config = dict(
    model='image classifier',
    image_size=32,
    rotation_deg=10,
    mlp_ratio=2.67,
    conv_stem=False,
    layers=8,
    positions='learned',
    lr=0.0016,
    nesterov=False,
    grad_clip=1.0,
    decay_fraction=0.2,
    warmup_steps=2000,
)
Rows from block 3, named by matrix and row number. Rows with one number belong to one neuron. Each number is 50 + 12 x the weight over its row's rms, rounded and kept within 0 to 99. All counts start at 0. After the name is the row's rms in percent of the matrix's.
# gate: MLP gate (model.blocks.3.mlp.gate.weight, 672x256), inputs 128-255
# fc1: MLP up (model.blocks.3.mlp.fc1.weight, 672x256), inputs 128-255
# fc2: MLP down (model.blocks.3.mlp.fc2.weight, 256x672, transposed), outputs 128-255
gate.0 109:46 60 41 34 43 31 48 24 50 65 44 57 43 33 53 54 27 55 57 26 40 51 54 58 40 47 57 42 67 47 47 39 59 45 50 31 46 56 50 44 34 75 64 89 50 24 53 71 41 51 39 44 51 53 45 55 52 30 50 64 47 44 35 38 54 59 75 38 50 66 47 51 44 67 69 26 48 36 62 53 12 43 64 71 39 42 33 46 41 69 46 72 53 30 40 47 52 45 44 43 53 54 35 31 46 47 21 68 21 54 56 43 46 34 56 52 38 52 51 41 41 56 61 38 64 29 43 46
fc1.0 111:60 28 62 36 25 42 43 33 38 39 48 66 55 64 49 36 48 41 65 68 43 51 37 40 56 40 61 47 55 32 70 64 44 41 08 62 40 53 56 27 58 56 72 56 50 57 43 33 63 30 39 52 26 68 65 59 68 43 40 31 62 31 60 57 66 46 62 62 51 60 56 49 23 55 44 73 58 43 65 44 49 45 67 51 62 37 49 69 50 44 55 55 38 52 45 34 33 68 52 42 47 52 54 32 52 52 47 54 37 51 53 47 46 49 55 36 31 55 56 58 49 72 65 47 46 48 44 54
fc2.0 113:53 61 61 35 29 59 36 62 66 63 63 77 45 50 55 44 60 54 60 41 72 58 32 43 47 52 47 52 34 61 62 50 50 48 58 37 58 33 60 64 54 52 62 50 52 36 61 53 33 53 57 53 43 47 34 50 41 46 56 49 64 33 43 64 52 29 52 68 60 48 42 51 56 52 55 54 39 62 57 44 47 50 43 69 47 47 55 37 52 60 43 55 49 67 31 31 44 64 29 29 22 45 23 26 56 28 44 49 61 64 54 34 47 41 48 56 39 54 40 40 54 38 47 51 22 52 37 68
gate.1 113:53 52 45 42 68 31 36 35 57 46 19 45 66 57 74 55 36 52 33 67 42 51 51 57 50 42 55 42 49 42 62 62 60 63 50 49 53 50 34 70 47 50 33 44 61 60 46 57 43 38 79 56 59 52 73 31 56 58 50 49 38 46 31 55 48 38 44 46 48 54 54 56 60 60 48 38 40 66 52 40 51 54 29 42 68 54 68 56 62 50 41 52 41 43 53 36 59 28 37 44 53 81 54 31 37 41 56 56 67 41 55 47 58 37 59 42 53 40 35 35 77 54 58 42 53 45 38 60
fc1.1 120:53 59 48 49 66 54 43 51 67 55 06 38 53 72 49 26 50 70 39 66 40 66 39 55 47 58 48 47 53 43 59 57 57 69 52 44 44 43 35 46 54 45 34 29 63 47 47 46 44 42 52 53 63 59 56 34 47 65 43 34 47 48 38 58 34 64 34 53 53 47 59 55 46 62 34 36 38 52 60 41 59 65 70 57 55 38 52 68 66 40 33 23 40 64 60 35 37 45 44 48 44 58 46 43 35 63 41 28 55 34 53 63 50 28 55 35 72 42 69 51 65 79 49 46 48 44 42 48
fc2.1 108:37 43 41 31 55 54 65 56 26 72 53 50 41 46 57 65 45 66 41 56 59 51 76 57 71 63 54 30 31 61 63 42 60 45 52 75 46 46 36 38 42 29 47 51 53 32 47 46 51 33 53 62 52 63 62 39 54 42 60 45 44 51 34 40 39 51 78 26 52 40 51 38 52 53 57 64 45 44 49 51 55 59 54 60 35 31 56 65 31 41 52 49 55 51 36 63 62 68 70 41 43 37 48 36 42 51 35 45 30 50 36 50 43 58 45 28 50 54 37 47 41 37 73 28 29 65 50 73
gate.2 099:39 53 71 59 20 22 61 65 24 49 41 34 40 59 44 74 58 52 64 59 49 50 59 30 53 52 63 44 43 28 45 67 34 60 63 44 15 35 25 64 57 55 55 64 38 40 50 24 57 27 56 31 60 58 22 44 50 48 43 69 47 59 84 57 38 51 47 36 64 48 47 68 54 49 53 63 49 60 35 69 55 51 60 50 52 45 51 44 36 64 59 50 39 65 46 60 73 63 50 49 52 28 30 52 57 34 55 49 63 46 45 43 40 44 59 42 50 35 42 24 42 59 58 51 60 52 24 51
fc1.2 104:31 51 69 43 51 37 58 55 55 52 62 62 39 57 42 61 56 38 57 45 47 56 63 53 51 29 62 62 43 55 63 54 24 34 45 64 40 51 31 42 37 68 42 55 58 43 70 40 29 51 54 60 62 41 48 52 59 46 48 43 28 54 56 71 38 45 53 28 58 64 69 65 48 49 52 59 53 56 50 58 57 48 59 53 61 36 68 46 51 27 68 60 38 37 40 77 34 55 62 61 52 59 37 46 51 47 51 65 25 33 80 42 60 21 41 53 43 65 39 36 53 38 64 60 48 59 32 51
fc2.2 107:67 50 52 40 54 43 43 51 27 40 31 47 49 43 45 70 28 61 63 48 46 61 44 38 51 46 18 49 48 58 47 67 31 53 39 38 50 55 38 42 54 55 61 48 49 41 44 25 35 35 53 58 51 41 66 42 52 48 65 50 40 38 55 33 34 28 58 61 27 59 51 63 68 42 56 27 59 66 58 53 35 43 26 45 55 56 51 46 63 62 62 70 61 40 58 44 62 47 57 64 43 63 44 68 42 48 20 55 40 60 45 55 54 56 17 51 57 40 44 65 59 52 50 40 30 63 32 49
gate.3 087:56 40 42 47 40 56 49 63 44 47 60 60 59 64 44 65 33 70 59 66 55 39 64 59 42 60 36 40 64 57 55 59 54 49 41 28 47 39 43 31 44 26 47 61 46 41 39 50 36 39 49 40 57 53 57 52 57 57 48 34 65 57 64 34 56 52 65 43 66 50 57 30 40 37 37 62 46 43 69 48 40 27 44 63 45 41 52 19 35 39 45 48 36 60 59 29 26 38 70 37 43 62 56 40 46 45 29 46 51 63 62 37 31 61 78 58 34 53 86 73 48 54 48 50 69 37 63 48
fc1.3 088:41 42 35 46 63 42 52 54 55 45 58 26 59 53 63 58 42 59 51 59 63 60 48 42 59 36 31 43 40 50 23 58 29 52 28 44 58 48 45 55 52 43 55 54 55 61 49 46 40 52 42 56 57 67 54 46 45 51 47 32 33 54 44 34 57 35 59 30 47 63 58 42 48 19 34 67 44 31 55 58 27 52 70 64 27 56 51 37 42 49 63 42 65 32 49 52 43 64 57 59 39 70 49 47 53 46 54 50 26 67 51 26 51 33 47 32 54 81 55 28 34 52 51 48 31 40 63 76
fc2.3 093:36 34 54 29 71 68 59 41 70 38 61 52 62 46 48 47 20 45 43 45 59 58 34 45 60 36 43 52 47 50 60 40 75 34 50 45 43 46 35 50 48 32 71 40 56 58 48 46 62 48 28 57 50 50 47 39 56 58 52 48 39 44 46 56 59 37 50 50 33 58 12 45 60 54 39 51 30 74 15 39 40 43 60 59 43 46 57 53 47 50 44 52 56 38 69 40 63 44 47 47 23 57 33 32 58 44 26 57 68 60 53 47 55 28 51 49 64 26 35 56 55 53 47 61 47 48 40 47
gate.4 089:37 28 68 50 46 81 72 50 56 34 43 43 38 49 35 49 68 42 62 43 80 48 68 42 61 56 34 66 58 30 42 46 57 62 69 31 36 48 62 60 61 51 59 78 49 56 43 69 46 47 44 48 26 48 35 32 57 44 32 37 40 32 71 39 81 69 34 59 50 43 53 52 34 49 56 17 40 61 55 53 49 32 59 46 44 58 36 50 71 61 53 59 45 58 38 44 56 69 45 53 47 47 38 46 67 37 48 52 43 45 29 35 52 34 58 39 50 33 44 59 34 54 59 56 58 52 65 49
fc1.4 098:49 47 39 42 59 47 42 50 50 54 45 65 57 38 64 61 56 68 72 51 41 43 43 49 43 56 47 25 39 45 37 68 41 37 47 65 56 52 57 53 59 68 53 42 42 37 54 37 49 52 60 70 69 68 65 58 62 43 58 67 70 62 31 60 52 32 58 43 45 59 37 70 50 59 35 72 67 65 64 51 41 49 48 53 47 57 54 43 34 29 52 33 61 52 51 49 56 53 73 53 23 55 57 48 33 61 52 38 48 62 48 93 44 59 41 50 46 58 77 31 58 42 58 54 49 66 38 64
fc2.4 097:61 53 69 36 55 38 43 70 53 66 59 66 36 63 55 45 68 39 70 48 15 60 54 43 62 67 44 25 47 46 50 57 66 61 42 72 57 66 43 33 55 29 44 67 65 40 54 73 46 57 43 44 38 41 49 45 64 59 59 51 61 38 58 48 36 52 45 67 57 62 51 50 47 44 44 34 38 41 44 41 50 41 61 51 53 62 35 51 35 56 48 43 57 48 48 61 64 52 50 56 61 16 69 43 44 60 52 64 44 44 57 68 49 44 45 53 51 58 57 37 77 44 40 25 35 59 61 43
gate.5 078:59 40 42 48 75 58 55 57 45 49 64 48 58 45 58 40 58 45 49 50 51 50 44 63 37 62 61 70 44 55 32 56 30 45 48 49 56 72 58 35 33 54 48 43 64 49 45 55 60 44 40 33 64 53 36 53 40 51 49 31 65 43 19 40 60 53 74 59 56 47 44 58 75 30 51 45 27 46 58 50 71 56 43 43 62 64 58 63 46 56 60 59 49 66 50 71 25 48 48 45 82 58 60 38 40 30 50 63 54 62 47 55 44 45 35 59 38 56 31 43 64 46 51 52 62 59 59 26
fc1.5 078:51 59 61 45 69 66 62 52 51 39 54 43 62 40 49 76 59 39 58 48 44 30 70 54 59 42 60 49 65 93 53 46 40 49 58 34 61 39 56 51 42 42 54 68 51 11 70 54 62 46 59 63 63 58 63 39 26 42 53 54 47 47 16 64 25 59 35 36 59 43 55 57 54 38 28 59 62 59 34 55 50 35 27 43 65 73 64 29 57 68 36 66 51 58 25 44 30 48 52 48 55 57 36 27 45 28 46 52 38 42 56 65 52 50 55 39 51 24 39 47 47 52 59 54 56 69 41 65
fc2.5 082:42 45 49 32 27 64 56 24 72 54 59 52 44 51 64 62 34 28 49 42 44 43 29 30 51 21 28 64 60 40 47 37 47 78 48 60 48 52 52 31 54 63 48 48 42 45 73 64 55 68 55 48 67 59 74 57 46 58 46 61 38 28 35 74 53 33 54 46 33 49 49 44 65 48 56 27 34 59 28 54 61 61 58 50 55 45 65 64 52 50 75 35 61 66 56 54 58 39 55 60 50 51 36 51 71 49 36 33 60 43 53 43 77 46 48 65 38 41 72 37 33 67 57 34 62 45 42 45
gate.6 110:71 37 56 50 44 62 28 53 39 35 42 46 51 59 59 20 63 64 46 45 44 67 65 44 39 57 48 23 48 57 55 49 62 42 56 33 47 37 60 41 37 57 54 44 14 41 59 50 52 50 46 44 53 82 43 49 33 46 47 43 56 39 56 76 42 51 46 58 57 59 41 58 62 42 62 47 58 57 47 50 45 59 43 60 55 69 43 54 33 59 44 49 36 40 53 28 37 48 49 29 23 37 51 35 65 52 40 62 52 54 60 35 26 56 49 57 50 45 57 65 56 18 46 59 37 41 47 48
fc1.6 105:46 53 33 54 43 58 66 11 63 47 46 63 61 42 54 58 20 43 69 39 54 57 39 53 47 42 25 52 48 47 39 41 44 46 46 37 58 77 42 21 44 52 64 65 47 61 63 65 47 43 67 40 47 32 46 50 51 56 60 68 60 64 51 42 63 46 71 46 48 41 41 47 55 64 43 36 40 49 53 49 46 61 58 56 32 54 64 28 55 36 43 45 40 56 36 60 57 44 38 65 47 62 51 35 49 38 47 50 46 46 41 72 57 74 45 36 66 51 36 59 44 72 27 31 36 54 33 62
fc2.6 103:47 39 30 42 56 63 33 38 74 49 68 67 57 45 56 57 40 32 51 35 72 51 64 43 53 38 36 45 60 47 58 51 18 39 41 54 62 56 47 51 51 65 56 45 62 31 60 46 48 54 45 42 42 57 55 52 50 47 37 63 44 37 57 47 54 37 47 50 48 32 37 59 42 46 56 67 48 31 49 33 49 46 48 64 61 60 36 55 60 67 60 69 40 39 57 51 49 47 50 55 52 52 38 72 62 69 25 63 42 46 73 62 60 47 62 75 51 52 64 38 39 48 48 40 68 49 76 68
gate.7 086:26 47 50 39 60 35 27 54 59 45 47 79 57 56 48 63 46 46 62 51 61 47 51 52 26 59 67 46 59 36 36 52 56 53 43 43 45 63 82 51 47 49 64 44 57 60 38 22 24 38 66 77 60 45 58 61 43 59 49 69 58 54 35 58 39 48 38 39 48 51 64 40 63 47 25 63 43 52 43 47 24 69 49 35 61 68 56 41 82 54 55 36 22 51 55 45 52 65 62 52 45 37 58 49 62 48 50 51 56 39 54 49 43 50 49 45 36 51 46 63 43 61 44 60 72 51 54 37
fc1.7 088:60 53 58 66 53 44 45 51 63 43 46 36 53 26 67 44 32 67 58 59 54 60 54 55 58 65 42 55 62 29 36 69 29 68 77 54 43 57 29 63 40 42 65 47 61 59 43 65 45 51 34 21 41 60 49 66 39 35 57 66 67 59 38 48 53 72 50 51 38 33 49 60 50 43 62 46 53 50 50 43 65 47 58 45 56 67 47 40 41 48 49 49 42 42 49 53 56 29 50 37 55 58 33 49 56 33 37 49 49 63 51 41 32 36 52 54 35 58 75 63 47 47 50 56 25 54 29 21
fc2.7 087:21 42 53 17 56 62 61 52 62 38 36 51 59 43 41 60 27 61 48 52 40 66 36 41 42 57 50 35 41 43 41 73 58 41 48 31 44 51 56 47 23 36 53 48 51 56 58 35 37 43 34 55 40 67 55 48 33 42 69 68 44 34 49 53 75 63 38 50 40 80 31 29 44 67 52 67 32 59 53 67 67 39 56 57 52 52 36 31 57 50 34 56 40 53 60 57 60 54 47 82 65 36 54 45 54 41 48 34 36 68 62 70 42 54 35 56 53 65 64 30 40 50 48 63 48 71 59 49